python train.py --model="encoder-decoder audio transcriber" --dataset="short read English sentences (LibriTTS-R)" --train_examples=26041 --gain_aug_db=6 --noise_aug=0.002 --n_mels=64 --hop_length=160 --input="mfcc" --spec_augment=true --win_length=400 --tokenizer="word" --vocab_size=5132 --encoder_arch="conformer" --encoder_norm="layernorm" --encoder_activation="quick_gelu" --encoder_mlp_ratio=4 --encoder_head_dim=64 --encoder_fused_qkv=true --encoder_qk_norm=false --encoder_layer_scale_init=0.1 --encoder_dropout=0.1 --encoder_inner_norm=false --encoder_drop_path=0.05 --encoder_subsampling=4 --encoder_layers=6 --encoder_width=160 --encoder_positions="learned" --encoder_kernel_size=31 --fusion="prefix" --decoder_width=128 --decoder_layers=7 --decoder_norm="rmsnorm" --decoder_norm_position="pre" --decoder_activation="gelu" --decoder_mlp_ratio=6 --decoder_head_dim=32 --decoder_fused_qkv=false --decoder_bias="all" --decoder_qk_norm=true --decoder_parallel_block=false --decoder_inner_norm=false --decoder_positions="learned" --decoder_prefix_bidirectional=false --decoder_connector="linear" --decoder_tie_embeddings=true --init="torch_default" --residual_init="none" --optimizer="soap" --beta2=0.99 --learning_rate=0.0027 --beta1=0.95 --shampoo_beta=0.95 --eps=1e-08 --precondition_frequency=32 --max_precond_dim=1024 --one_sided=false --adamw_lr_other_params=0.0014 --max_steps=6700 --batch_size=64 --epochs=16.5 --lr_schedule="cosine" --final_lr_fraction=0.1 --warmup_steps=200 --weight_decay=0.3 --adamw_weight_decay_other_params=0
Rows from block 2 of the audio encoder, named by matrix and row number. Rows with one number belong to one neuron. Each number is 500 + 50 x the weight over its row's rms, rounded and kept within 0 to 999. All counts start at 0. Numbers have three digits each.
# fc1: second MLP up (encoder.blocks.2.mlp.fc1.weight, 640x160), inputs 0-79
# fc2: second MLP down (encoder.blocks.2.mlp.fc2.weight, 160x640, transposed), outputs 0-79
fc1.210:494495454446466518478478450560560399520466460500493605440462519506575430542513552603524473440537507585486409416441469466509478536471407466473493492452435494492477487512510528368470569435554500599445627501486515454423454538481561521566519549
fc2.210:517573514529503367417552499516469628506447554530500527463492503476559474485625507401490588462481450449464458602444467565441477559472472493443516481480514513521605466551499487474492431483433528501470479510406436567471486392455569477518530447
fc1.211:519450528542442455439414497587569561576488371547476496432490507578479505489452561505580503521478439561428538519473600420493512577508519515535522467461489478524494493537538506517498585461485527381434516506462479505435528495453455381558368500
fc2.211:391616596420500537448565582367466553500493480435523465492416470495511564485392496571433488505586523528497476529433506573435476449476530433512477525480534405547504529516473469486530500516495459581444567505413457549434425495522502431469528411
fc1.212:514511491493578553502460438429448491538522557495442511509585494477434516513565567569450442535513482565592489484497543397517431544508508503496436511438436564544528469509559526586490598512528463508492525529441470555503488528423414591419490550
fc2.212:493512512509468409503519499617509486477518415532511401509537557429474544498412488467455555499543470514425502543566561484539445480518539514486497580512597407461450506487561555528439553451389510565469553562571525498524597404531516441659493548
fc1.213:512495496537498532459476470580533486421529473467470421469436550604477497440495477529513487554491465483546616459480614528406549477466568414474440557470522507472462539518493495519619428549418488477487571584446545518469508431536509598516468548
fc2.213:537610538573610488556509424442557559500503526535479468502530410503608424502544514508542419509371451498558476406504439531521435481521581536535442504583454514500474472582501508502511488445582552527456524535506594435526497567415476486464534493
fc1.214:415608438432501459478486492470529492474487520474502430530554604437601549435461470521567384527536596532551514420534581596434479507469537538550468473490523553477476552423534518504490545530575517474538545488492471585522528474469496532519543456
fc2.214:464551519451492484461450565595460492448477474498503562403424495536345409479553461528562483527502572532509451516505486552515510513434574486555533511438461425480569496501575489562518500501539478509621514563497468516500414554507492507510441444
fc1.215:545418470525503514565540483573402449544525520476513581400533464504444539615496398533522490491427552507548426463433532535566450458495566558524475507485612515485488489522430484551529486530482473483481498616417498481533479521476492533462503519
fc2.215:509426493527532545577437505451441526467573509398502554517498518426490477468453478591441508522515476596496476507438570489531444535565595435453463492476457491547468478578447479630602461498553435488573502469436486516532482570508593436518431429
fc1.216:468523535529428452477529370463470515502491415503511503506550489654573519474538479556538450572479529439538520590438443520467527497517471423491566463436491521565399440487377418564450510480520550503450527485484504476553495537536545458482567528
fc2.216:411441461462584531485543576529565549508564542577483460512552434420464538477468570488445495493522428558554484471485521397462426417563475545460574392534467581538432526548435495497546470496523488473500430443484537576558497475514377564488490472
fc1.217:478503489412545509495511442552559460538483423481457544373423483520442540597505453515490573482534520456494452526536464549459542546426443448549511514538531428531565430515435580420540518464479579557495545491449404528509504400569502452612537471
fc2.217:459597536457519460543525560491443577438511462513490443495509407412537542506583592476466498472501530456486466454532560505512438526552449525483504457533536452518513488555410485464574524520585511600582421455573514503515405533502536487636549492
fc1.218:488474497557528421546498498532521529533508512423496552581573608506594532446528495523542522490542470517573576524480530491455526488444623482527436423521546473411513491529486454525461503388477449443643588520492452461481490492501506405469510520
fc2.218:547490475448495503534442463538494523510503469465475487567484499564634518518382473536433455511551467554522396651488639502533506507482595448477497490457581400520498549436409465544565553507561408483540471492513502482518544588529438645490490494
fc1.219:521476561459435534462505432598515556524490470470533637547452435469551563479552392530387509513576531627470550502613425587486472536470544524454540493541494487437469593521498517398429512522501432546537508480484530533543574549482555492610503442
fc2.219:448484567390441457524555460461393605500481458502441509490470476472506486472425489509547556448469440490572414484489571394467470522398453438576555504600524420563442488429474488535484477572427494458445547417554514475463537535456418615550474554
fc1.220:553482551555557485544565385472453515473478500502505448542457531485524566469423551614544409501547553515483487483445524526452553414491560485485462529462453518498473528545567493541485400437563454571430547418523484488599447482471547481458491487
fc2.220:423547414544457541477503487489481508462473495506541477484363567444479539435454438607531450473508497535468513646465487515428498456441522541488491533516525478461498495439509453460422536489551553504497576467446569476512460491507556404496544509
fc1.221:472434495412507545558526457528571467487557532487502552515571480543490487468494592508418467619426499511494467573436554506467446504536455496553498609459545518449576594545510611543444450484472515485540425550498459543497563428474504354470539573
fc2.221:576539518455453458474492468494552516500543492498590545515560533538553629477528504508458468503508483503617515473596401504508484391482431521509576533601441437461571550510464447489463442373524482523538465500539488510497542452514488507561465515
fc1.222:532612543566432517459520515438478495484442480521575438473516505467519575420590391527559493487570420533444541532559464519441542434444468462430532625403570435545424459492537464578475515438542444525520558451472489551495554503489451471540546497
fc2.222:621495582522595499529480547387510495652564473412515515491576481441504539460410538456483508587578506490578438527481516473392469490488465504457502510400533477503517555526497515491439501520547521613444522466424407486432540436542493415425512492
fc1.223:508502546592517473529519422455550610513448606512490506477491491513472545526614561644482559464487428459594480459561535508568499533467396463470549476477481558472538448442462525500521520458484439458545579480523500459468473571527544492496528524
fc2.223:483480463524482552516515663551524493479478519536569447577458436461582487498515440535512516488568544538507528459447453618499487482539491571496535395549519407445521525521544502526592468505466415526482464444425615435538469501509366516422496485
fc1.224:493467496524460493516439499481562497464470460528457429545457553455454465544469450463489528420452542573488470475469439591522492586454619567468376555529494475515438516613342483488460437514490578476535509479442501441488569459509431460581542482
fc2.224:628487484494456458626538468558521573494469593542548515532539472573550467497468398426545538482562461489549531550529653535443451498535531497472496558475436417495568587437430465435502500447435548439518458469490486584529528427510386564514494532
fc1.225:507474601403493439504507543486528491446522517525522511462535527498547441477519445515467541489568506524539441567436471539565381526449547475437568527542506572471481458468372478456586505411578402422536509434448414536632547569500484460456535522
fc2.225:506490508478439507515522425453435514456444468524441496505454554520527564465499517450592537510454551478388457428517603505500384498474477548514497568494523476418611583634601552490504514498480512504464505453563519445560377461534439502459474462
fc1.226:527499495541509500455527575438474458462500538425503494496462533547536535541467429518446532527530481571597511549494572543577551549448512418465443540494536617448519467487464516550509377422525502446498532475475440573491468478505479494473374493
fc2.226:522528554428500593579465437648518523568468511494399489548487514537483529569439540527566490516505532441490553458530484466508479454601502544468582544493480388528528509477596584382466517535442468533598482547549483559539403469518500522570506526
fc1.227:468440597524402542522511490537450511487521466539532401424562519517471593460409568481556446512567585495437465482550520504507436489467547539523573519509513542483502493500452556543407525511438505429485374472533557441547472544435474494464545395
fc2.227:544438560487461484477422447513549520473522554581469523485569488500521508497527477578506494454435441579452455462547344488534462478638506546516533391585399539417496523510462451481564487500479500452527485539474487543565573502509493474439551434
fc1.228:448515395495501538523436404504483569528558619467483509545543486510513491460443533471443519578589541455507495499481534551483544463521548492565434578478515519432517499553454507407457464516486537537460492518463493439551482466514571373499505471
fc2.228:477533423515498536453442423485484524646438545534556512419505515587503551509535537611469533524536518529493576512539450449504384478585485444497498559485504469430493458426490463542570518524427437409515525490561554473533509436519478344414549644
fc1.229:503483528572558462510452440558454485430440519539473473460531576603454492524401577504564495489425524466546445505457531482452537503509551545569500478511497408496529514551426526400466523482523458486480533489416522540576538518437523504501452506
fc2.229:554528362497596493479455518518406423502443506506462543442447489474498530479561547594515503560526528538449542508531534441511458543539541502496546448602510634603501428524480527532541411540476526503518509419480569499429556505448561523534497484
fc1.230:426549505445471560406494498432475506483553500492525536526589523523517507390513605465490427499479478503525520472529501574519348475500529562540505478471536511544431559467492489557594556525396553503468400487464402534490532531463484587548490435
fc2.230:496544582559405540519556489531524403541426527545500367502496581486475516513492421491399479498564606483551436498479421470545488466466510506514461517506477536461498479495428502521520514509547562515483500477440520497452540503454535536437503487
fc1.231:456447435473517458487521525458453490472513582600531586547413412514435405418546499574536527447478532466471535472492562534437467488412500380504477467566498473487526534539506527455523481518471553585487422569483544452435527484510459528571504432
fc2.231:386383527565469499518570591464557513482548476463535423564552523526452558519526502502488512479548544473486404535424455549505551448533452535512441507603470481465536428488530454547441478567540499481434466460440528547498509423504489474505530573
fc1.232:523553490546625462441476528546481555431538474459501436448549447526467382524515505510571541580454487496415432455493528418555525555427567430423380529427543465455530409427456480470474472442578507458499523474496535561589572471515521535446510523
fc2.232:604501521596470389524545538495458455457490487492498545469486421474499435463569483395423451525551545532539476504508448455473491489514399479472510495524455558556477462488447511523439492528470545490499472528495498541478447381500487510422466469
fc1.233:462398460517565613514458481480535487542474411506487509471510459540530478437428503516563507448528506641556435542418439468562502463487479508433488460508503511544592516665469529492391447446479563499513449527497522498629504490458475581446526549
fc2.233:483491535474604556498458552479505536432424513468504480550471420483506532534525519521500427477585527471502391683480505434466490531483399511481572525453448581415516465540463525468459539459566533493565587512470628456547527484469490511510531522
fc1.234:517446504544411516510461517424638495476508498474478453419467530542530480378475572456495530504456510541521553458523451522540489494480448496442525486576501478540468473498483462504503486471492477455572445534468486443491431548514549498502572467
fc2.234:475545607427568442583599545451425534458472552497509483545567501502421479489492546484556518463602514383511537530474416481464455457476544496481508517508488557421517541435473444418523423469509568458430523573465554391482518496501562488550430495
fc1.235:413474488498535465566458502521569536507483565437423459491515422496478548517365403456566475470446516452525523483524489513419429495498458370532478612458562455521458486477472490455570541507459499502509497526500588440511527469531433401591547500
fc2.235:448504502552648439541483478480511517491498546524507462572488537521547478499496512504507526517493372511438585562530561536509581492588456514524486551525420562519486386476487370519476536461521515510496527545501525522489558548544510478465516463
fc1.236:472439494501440452494457486425523487543590521469606605497563568499474519516467456465586473439462554509544482519548463432522552463521510502433498474507597424556490526466499649553470447456529501520514454453607550448486475545463501543583607464
fc2.236:382493486570564476476519496498470485510444368510495500480534469474516540454497455485524511488489501577496603509488511480425495493438520471456597480535494496494477505495473492479533508479447440589368533515537521528544519496455497564493544492
fc1.237:483573489435491466431582453542586582573564459456455516558475600486471534443556549545565533492469511497468428524537601573462507473502530530424555610458505512584562535495443475406567565511452530522567517462425558471593458496528463482595510536
fc2.237:458537496620607507611554488501488596490561454490500546494557438585424489495580489470527549487532584607477616555482486455487517460609501542520480494459404526478543479486483477587526493429510427442503490548403525532610489445546570474414559414
fc1.238:473472417622481479478544510522449475497518488467432463444506482403490524457500550416493545469523418581525508530424545543490578490453501498560507484429521557572431483482532500384515526465527434474464474538526531491464524447520454431543434489
fc2.238:490469504574493474481502472564447518538478485578487509496458488421452552511529534588532556496516503467486466560563488508572468484445494439461505499477500409600440613571510495525598538402452447442598447526514468499501489568519527514511493488
fc1.239:543456539498604521502575513408377457499581553438490512522454514521545474546532525450477576505505479505504421470504516382517460549508486442436424530548449531538531450573409442460534538506483468561503494542513540415419492464532456488537421558
fc2.239:463559425592389513565547496513489565444475475462517513554515448570505490485541494473550474510565461515454411548509445444541474467454451504474489548531609593471552465494566566580510537449482455621505499502550556660555455502544471578443485485
fc1.240:478461416519470506479552440427502529434465473454529539485398493605510504605455477516577539501474435521423540482524536489521562464355626492471435633559511523441515491484548434567469557485523466489542446582490506498453571421598436480492532570
fc2.240:396510501511508509442448530480534619505475492445434519498452502626474470501508434578449430503457598543451505520467454497514443530473450556478480522441511396543459609446501464508415519490488537485485429553516465538469447508536569529518509491
fc1.241:455515466461425518488439463494572485537387484515456502545410550517517569487446476502448536504529532526392537498510559486566408604492472546526396535457489478448436540493535516522472532565518427569535398478504474409448409546557514506492475512
fc2.241:501566593538470439512524509545474407530465485492549535419504481425463508500494501494456501500562549567460532499546470454527532570425446496505505506556441455427453492538512580518429479468529477466479415514525472515492486354492537529464473554
fc1.242:599472460421517432544601547570434531458383472502566529461627472574463516560553606457500553505506512502489505459430499546459488473502511515438436490475456499452459472544578517467484495509514569445513401541498437402507487537532550459529484485
fc2.242:486493562587462451481490501467469475511575546496519535390493604512531462478381435453512440499510566516526544534508526435514521457528559465530449556537495519557487581564457524504415496512488458552523487499440578462452434481524432526519576527
fc1.243:397493398555522447439520503486533519543511492580502492483599514467582509402490532406457472538491575495517398587555360447547445559405526584453477522517434483480526514605509495502441468453459475551522486377551406550490565480515440497445539468
fc2.243:499556618613590530531540447372533509540517514569444439516464438467457542479517521499508498497398480456534521405409541591505600531554498483514507534549540447500472521459515457445490512428471497505474530439492470502491483486491499495499365514
fc1.244:369491533505526518487503545541482552521569528529515553565520427448480521464554491492580494504495462483530414535615627605533498578473558556515451552372517483412485569518508490524555506485505506468496545461453635511483512490574374503486527517
fc2.244:495465491389359535538528550463420510608452375463455589426537531397588504510517574536552496492429484478561573510532445517429464464539513477472531407559462458506520527497604473573418482507462493408453426526459504491436483531455536417607473448
fc1.245:463497462503479499541550456501442551502534562446468545563593457486436494465419571504520474565586486509425438458474512436430488556496492623496522529479653519392497568513520539503495475443463450493426459526385540542455510567475453466513540543
fc2.245:418493575556484566448481477480462459443511497499523587434509483432462476511503490519633471465511476539543500489433455545517599555467554455545525442479375485587471442533609459448446454509477543526490529445504495574462501435513552565487495447
fc1.246:390494482549545489525474405478567495481515431577546528509486521559564487551514522509441545406525520467502445414513466463513530500483444550402427532470528553549484503480468449479495530610421517516459518422579557463500589504533519549533493496
fc2.246:537477516477509510477557498500536560496469520479533506487593484532518523483498438406473422428497503565359379529540563493590463521431516533488564480583541517419466500419508570417525517436532540577501482499474529427569444519551485505510516442
fc1.247:516445499538545441564507480469381524542551425416533524478535445491478413498492447546567544541449557486525419389519465536511581484458520510436610442526546516457544509384555547494495570554370524515437578419582567418512559475481447477416512481
fc2.247:474463557513560473479571562571565492446532500434465480504620529470424441495541592441399529537513495428489438440480451409446545506376484581456530536532439528469565561499485564424467551433454498536520512485462442432547397520539571448524499530
fc1.248:529557473438530534432433466512490537510445460515419559488507406543410455555417545480509511390543514601426564401525409584568443485455448585437495545515536493454530518566511576445500504448502491507514389447498482515488534515431495582470559480
fc2.248:575386522506415511490496391483563434485503541472532516519493453509545491510523497483559433464380545431507457493489454505497468470423444423470453490542490488463573452407527543534437543468558515434493489488520482533584400574414484460472494505
fc1.249:470468580487464428397398451538482480555476559503508450406508525505537458427531476502445470519508472454397550573535462569485551541463415543463525481462646473530535543579520542526469520540449495471453462494518601502505400478481544488463540527
fc2.249:526496500511430431427628432523586488479535478364518465505556505459528500476487490444431549515568476539460471502608430471558482420474439517579445468474528445490496543479552570503469480479485535552487403522537522480497490485493438431497463475
fc1.250:476522512466527506404506378446487526539495631526482440511508499483503518437499442633546593460516599532464567425493484466545468505410584462445527513573403458409435490500464436484513444434462453521458441482479458525508518543450405497513540527
fc2.250:534478513566560505534491559571515583534463474502511560475363485529492553539510510613489555549431475567428474513457466454447469520454593522574539502546568528499449479471549526567468519484502520597509484423477476496439436487481558453514542457
fc1.251:555499489456366499534494450394504484558472569503502585422576517539493389541503494460452524525424553493500456489538451461432467404468578489504443526377428447442456527485505480605516529504563512470531439597552464532518419516466577616468551496
fc2.251:466492523507492499547485475553543455533482467478475464504585565443548543515488567450528438529471500493603535513562513666451547503557552472479553539424511497477519581407559488535539501553482458536450526460440523535425527574492535454488511526
fc1.252:455450514562506538504451519476527421441386438503476518455390500481484461542494415393473445588478525500499595493520406411498491510421431541490494529532544471497442556569586624623493482499507485522534513512486481448463488440587466519385512417
fc2.252:530514514536589554497553468518523513524506558489509558426521415466428407544532450508494519494552485554529465561487482416515438459554552486516443506485510522411478495435419536574555478501470503529562598571489527479456453502484569443537555472
fc1.253:489414502487430443524540463446451503426488496586479454487539461463590468466450518493533483464500489376413435399536470542512497504479507402452513541492544487486419504409483593491463564451554428582431452473456485512425414425505572526515519495
fc2.253:515344430603557552481565542461530505447539531515493484507500585438499443526518404548507515500533521536531403498475410506445461578561447539459499507498474435516471495543445507417495463477447523522538556449529533578543522536451470489526490511
fc1.254:530513474489541509528595550567470443438520569558559444556505644497501472454538484532543479479482528477498477491549548534445573581541570524526539488519637526497577478562429471514522488470461472526516516485468658515554428534458562420446504438
fc2.254:547499488475423490425519444522467474467364515588486434427585474523525539512553437484461492484542393480391502528508544600509524603498603460473484495440549453481475449534369525446470505499579543462594622407512611428464507580526576485470470409
fc1.255:449466377443492518530464460528445503449541571518584505483513533480461457518512459460404575410556475543467534497484525522548411462522496606482511545482461501463512522425506518497561474425522523479476552454477527570515489453506503510575514569
fc2.255:500467546423458421519504357541515456480489495533560533558521434477552452466542592412495552508553536535464503503509587470563528503575496511498459509527589435496415521443433485466418512537495562484483518417523376544498474551541614458445538536
fc1.256:509489434484460523491487374566564509495398483513545490509458534415485490458501595471477481513449458520498604471510560629479566562433523504555562490456460516627479482442573508529442539433446500502605512435503508557463500502456445520489434452
fc2.256:484594526553506569530391474396517500520487459514514485461507469532522433521477458457537537484596473526472400527521483472476504521457493452501550559513554561491419562578520564489497433497503442509577508480457446484561387528482480549545472510
fc1.257:494565516463475511522475443473514466511532495440470469433530495553447501483525534497506529502519510454478627404526484522512505573346450444495497578559446518467510444517462613600570439504435461486582530513479558505508484496456470540487470486
fc2.257:566498557559573554436570517459437535487387485444469479468460483471518499494521489546509558508456424443427516591481474527488477532469543461480469500523493556523442520512464460397534434569473455418502627497498512482575506558546522517515462507
fc1.258:534507400540528516485429436432535500479400575477564561543566519459560570551480471512362444539465539549548477486502452436413519454460590526463537475429504451452452539567419539440511554568510439466476449580517451507481443615482480538462600452
fc2.258:535511530410489492399493481494369509501510538564412427513481534452523494548508474420527430503501523446577564430463473606502500490474591421464506451444556498550569502479474466534503542573432414574517498443488465483522628590458551467529503550
fc1.259:511431488445468453539496549502553478530518502437511428559658567542468593486515539516512505526506501482467468495538441470526408543425490593438393576527471579492503393488431413529547556564479484652515529532436467397498525522524550529456544450
fc2.259:411512590543424496485402528472490501470454440406542529459511568483460592463376530446442521493474523517541602552459461652477544527586438573498544442473510432380454560516521609508416598468519523534479488574470475516442486443518451504518497462
fc1.260:572531580433561382468398561496402500551508481490567511497490502453516480568497510554554438479506484474506523505513502519523457472519499383488571501500464413541501523503463546576482446460427440492449630506531514538548592409448443453462535544
fc2.260:489482590467533488422425418463527450586489493485430519524502496507462465490585579529541504490526440538663546397456385537508495520526513428497472438480534449493523513464546525491428559569497584466485520537457536524497541525475539454471500541
fc1.261:595504421505499464486572476587579476492538516452571504517546501613518467458460469529486513481532525513582403489487519555594563498487610563548404449517420418471448473556542510546490462436551484517470488504479456529510463541461503527451510570
fc2.261:585487554540527443505445404423451388510541462413470556501527498533396507497404539466570440569483489496430577494469613521525495512532478527498564526446475554468456454518542595440536494539573489521438591503493517456631492429494457467445509477
fc1.262:476436571493579455497526465511451420454452504517434516476507433420468504509469556499510474508511499515453537380494482508491436451531541481462560591468477330502516443526474482511462416480520520501597400476485546417551412459467471521436526502
fc2.262:470516446490552470467559524598539427575489459508486617464511540490513498500435528466497502466500500410483485556538547457469465553603515534549563448481504497561465536494455543523509556456420444491488574473596534497560525397523433507572485454
fc1.263:494513475475523477470469485581518598514460538435417599516518458544602440588448474494487531466576491635413446487525540517475450463398400466500521523482463511468540506574451464498533378545432427512479539552529438503522579503463496552422529476
fc2.263:528467480559498491553467495344464425412478536539549593458510481450468450522505517487451457527520460436400491490474445454491561538425502498491443448555640516573481475443497584492474537484467576462442562496491492512445454517507557527475529548
fc1.264:533544528518539462502550593484442574509463521454544420474506498544543493488492488564442465468514521506552555447438537378391527559472495431539459537490494499454509456542451510504506410438548565554503571522452481482539577534506474522552476484
fc2.264:448487518522507455445486433611532424453479533491449491554402563469468481495553532500549527512515510580492456552464524569465481512535497441532542541505451425427530533458474495556440457439494519482554510521540436454460465571515430358442447530
fc1.265:459441515492586505478557502444459520520562466555517522465498482484535594485545439534449459481483450595490426499485485461505495563436452484481499475510553508517599549569526563367459498503588536562399505533447538510535475483491476472509530499
fc2.265:488462484521406510532431521565565618440473535434539497435490479484541508464552547476510595587532559449514510471491498552452496499518446463469587391520547600523454477483441484524564466517485494595613543542514471461518551493508524449560499507
fc1.266:514526516422433561504538531419500416545413441461442477466461569492541440505452474456525513594463440472480588545518495521407535518558384488469604453480430530558456539459563500446492391526513464543514640478467455364472507536546427418493514439
fc2.266:541419574600502507535423459507481473449377440496541591543471437464522487503412435414428538469467509595506480442457475583526412484434507478480584494559468431461453475448420464533539467483515504477566503555588459485464557573470497487524570464
fc1.267:461487618447454536566503509587410452489606438469507509472440488563457521488543526484486528477485417595484535448433529563420533484526520499550578464521559571442473421520463429515492518494505393397512425506525484447524448520435569456424488484
fc2.267:518479502470479555578447486481535564393487590469500532561518494505496439557426493487506414516571557462513435560508595456499469494490535452536458559476447503493588510512478565417519474473474445499581555463402552459524587536527472478497515500
fc1.268:532560460555482510502531557486407514411496486466495504509424502556451451553484535581468481444396539480454481498499558443417472488526472579509480531394476504506425480574545463509473548452534457520521431408522531534536481492438392463414430568
fc2.268:545433533463419434536401489450522417613550409450554487512503502475460517496438462563558557536467423507545475531517523526432428587442468434545523602491464481505503572478397584461471439506484484538519493501535558536449579458524476485544478483
fc1.269:527500549425480516461512428518574489518589617655546534591490501557500499579651512470486546482442507587410463538551448432529477414490596478501495475403511442472501578581474549455486504479506469503512414504541541478490500549483448617534443464
fc2.269:454465481557566508483535556394452474545540454415444461472419460534433479503476544418536547512447588472502501563543461520515495575526463543529490520507516516501455475404490455544465545620503489421471496443483501479556468613481501614547617541
fc1.270:453525515550469568424482515398452520575522505526560444460554553472437496466586500557492461515453540404589468407608535416508515467503514561548436547524588482411628528440444488491547541511459497534430464490489490488462601513491538553489519547
fc2.270:513587556536603494555479416447487453537519534462551507469612453529479474457464465525525501539540492528448451586526445457580506448528563444464500521619464532500455528536510555521521407460533536435525496434485448469493448562508428580583570476
fc1.271:501473430631489534537496554496431474473432484588437509528507425438468511575434582475494510587454462469516527481435490494487497626416562585462459495498509462567487480490487476437430458476527505394568513462494521589504542568500594411440490501
fc2.271:570455530483546537451514478506515483503541477449423513454504503481615498545533487549476575518559497544456453501393492513526552484472493451491441563448507487501488572566420554403437496421568463497553451561482468505522493502528585504600503461
fc1.272:482479515466436516453465518527518583565485473538488533485475558517514556573480502546567442481497490497538438466466475477487487616614495488491582427534558514523475474495488474514542566515474546537560469493533532490488505468509456553504550512
fc2.272:387415515565593508435461522535465551404559472520540502519433519517512468517565540419477483497561502521486482570509486561540494446476528421521431490484418476577508473509514566478462495458447484474618503546532424385557487531497494492494435537
fc1.273:508502401416465479551577585501449535496534504521520530538498572505587584530437439490506476497505450550519491508485492576435493515497509461464539449547489435522532524587452500439451496625386553478443535502550393569507458493552486531499521535
fc2.273:415554509535618426440402478514450583454498445454447553504446425518545469505483408510440398479442452561525444489447410405436532442554459494584551521481539524482427577533504479518406464489482516480474490534499561458561373517461514499542495469
fc1.274:582428423490548497503436620597392490463489506475445519439535414412432454561399523512507411482449480516524453516474490460439585448524565513513493540501534406490455555598478447487505477468447587427508444593489488456502463594460512500576529494
fc2.274:552509494479419480551549507564378493612491450539505502448438545475562507515523550393484448539506612476501484371509559552534502426518530416456502481436423378483587536534570509327467454470436560413598530570487477501566430598518485466549463515
fc1.275:499480485492579472483438514437611610582457543518529471472421632503463434457466492516555515385462475457411514421605546498525497444513547529491545542571504534401480418504515434479537527514426458580550519473520455438526489445388545494515524518
fc2.275:583505471513406585502456455562512632519445489522522531492543404497453543536619513501477542509529503581581569415560498558468516459592495492497533564460467550498497585550486531519488432551533540612522463595475567450544458522465505508505445563
fc1.276:554484366425521502453618478500477537494488496506487559483466404462461547479548404454550508506496404461407435502479597530591445467488519529502458473411461558502504520443436455505529488482413453429597533507506465497499450458445385542580507450
fc2.276:458521577549487553451494508406463502576389440498565474483407402602499483447430469596427560462560526531624591487505510624498505485456505541564485525523522452469452542542486611522555515503547515498506477526398582519538487445437532501432518521
fc1.277:450494538455518510497505511563405521488526537508506380589514496507478451467520580442574408512401471540468508487618410608515461532408520498491532594481516514436419459503456480479569538507544548469541489536487445443484526500497437465587508501
fc2.277:480537452483536556520427564528482584533459538473523488504472487431434490567416478488495505475515562545460510563588367539495487496550506479539503484494429527458436536446516472567520522556584526559537584518566517521520535529521425527484529621
fc1.278:508493455478463557478587431527457577448495463550455491423566445572506534526517489594524519454425460553557510486493419622481488555528490452456466518461477555433528591488472530435480440504462482528508498475536551528452408362551521402394386479
fc2.278:483451589518475472574450503469579336484618530539578506506493505571512376501491498459563524489466523455323565585484521441535546482536440602491451436511445517539387512516429460489402418514502483480475391459537525471500547359524547430515458530
fc1.279:517478571402468497579492469495500528481476515507530550570566588530482516411501489682548494485460499464438470472509481606509520546412468478514429525554562444535370471528506523517512443478526418495553543497569492536524443517456425567516472449
fc2.279:343519520486493446486522658531560407502532520433502544522451497563490423506442416582485457470454513511601490568480529512418437504482516447477463528569485520466590538469538453483477523518533433414442507491528484411509529587484465546408557466
fc1.280:510500469485463414472600575463483425491531493489492533518510565525473420509413563501561563455458518498529512469454540524545507357443571510469463527482509584485477497498504453459480403478589462496447508482417453556532391474507547513446497460
fc2.280:506508492479454503536442430501435450523508495573485512576460542525556525495556478563540439479416604474526486538500536550477610474472463526510568483449381488491428490443501422453528664523545518518419554563568499533496494480515493521549534482
fc1.281:416554521529539493511540516597588579543497400511490481513480448484527515523496428399542517564527501522560483497539608546529456570463610524550455498516429557481460551544457457548558537462436510464530511551577606513512459430532516544573579517
fc2.281:550453540456479485492470595477469499542603449505454401447444571406493471509564437601471567452491429486503544574472456508505438458509461521468509420526480500487495622503547450452396490500516508485463515492473531545544435534511402371477432464
fc1.282:518543508601504476518496526423548545600509471559556507488444536552522561470536470543498420467483501467494492632466501622535482522550455540614501535463581445497564449579511534477548582473532485544449580541408504535391515414445467436396520487
fc2.282:567615478490538475509487567490510505542574480483512552462484516466417492504505486445496608516513467418601531519470496484429518521489457532515524521463457501625510521485525507596493467546497476390526526481471575500491463470551444568527527568
fc1.283:544494469531419520431473501503417399518708447492475520528514490506550477530427531514411499577503446489589418474464526516469453523556475619553539527488532463410509518486485510463465535524541411483486524512416578486505525506487488537551479460
fc2.283:516508476501582445486503504486573557479460486489528463450440555517444480417411483562498467481513512543410539558492513417533561469405460486542543589472531562486499435400531407460453612458451390579450591552500425530532457513479569552546536454
fc1.284:518477560588509514458457473532594475504511393510521543567454461515487552530499549423575578465395491425465528505487546461542537575483512438445467514551481513568486482477545535437442499468443552564437404487455606503449513538479460457475507547
fc2.284:498503477467406502478433498433509530457429441579542396465384527599532584487480573542533424545505542526538477471564570553541527521475499561530556473455551462533464491496458500522523611530471538534576552534513593510447435406467480494494498432
fc1.285:481421540459455516530490576523425479552537455530509481592546546481532492552523478526602482494496522484398508566476593566612482487411513575517551509595506513529443454453435473481520571464527483552585460565508548470553495597498468482508557456
fc2.285:378542515465370495543501521523525432557430499449563547554553403489577491493479507465557487457529565477533551525505382620600510558499598563460505544420491470455542510439570457515445506517468560450467455606600497574598452495519451530485497485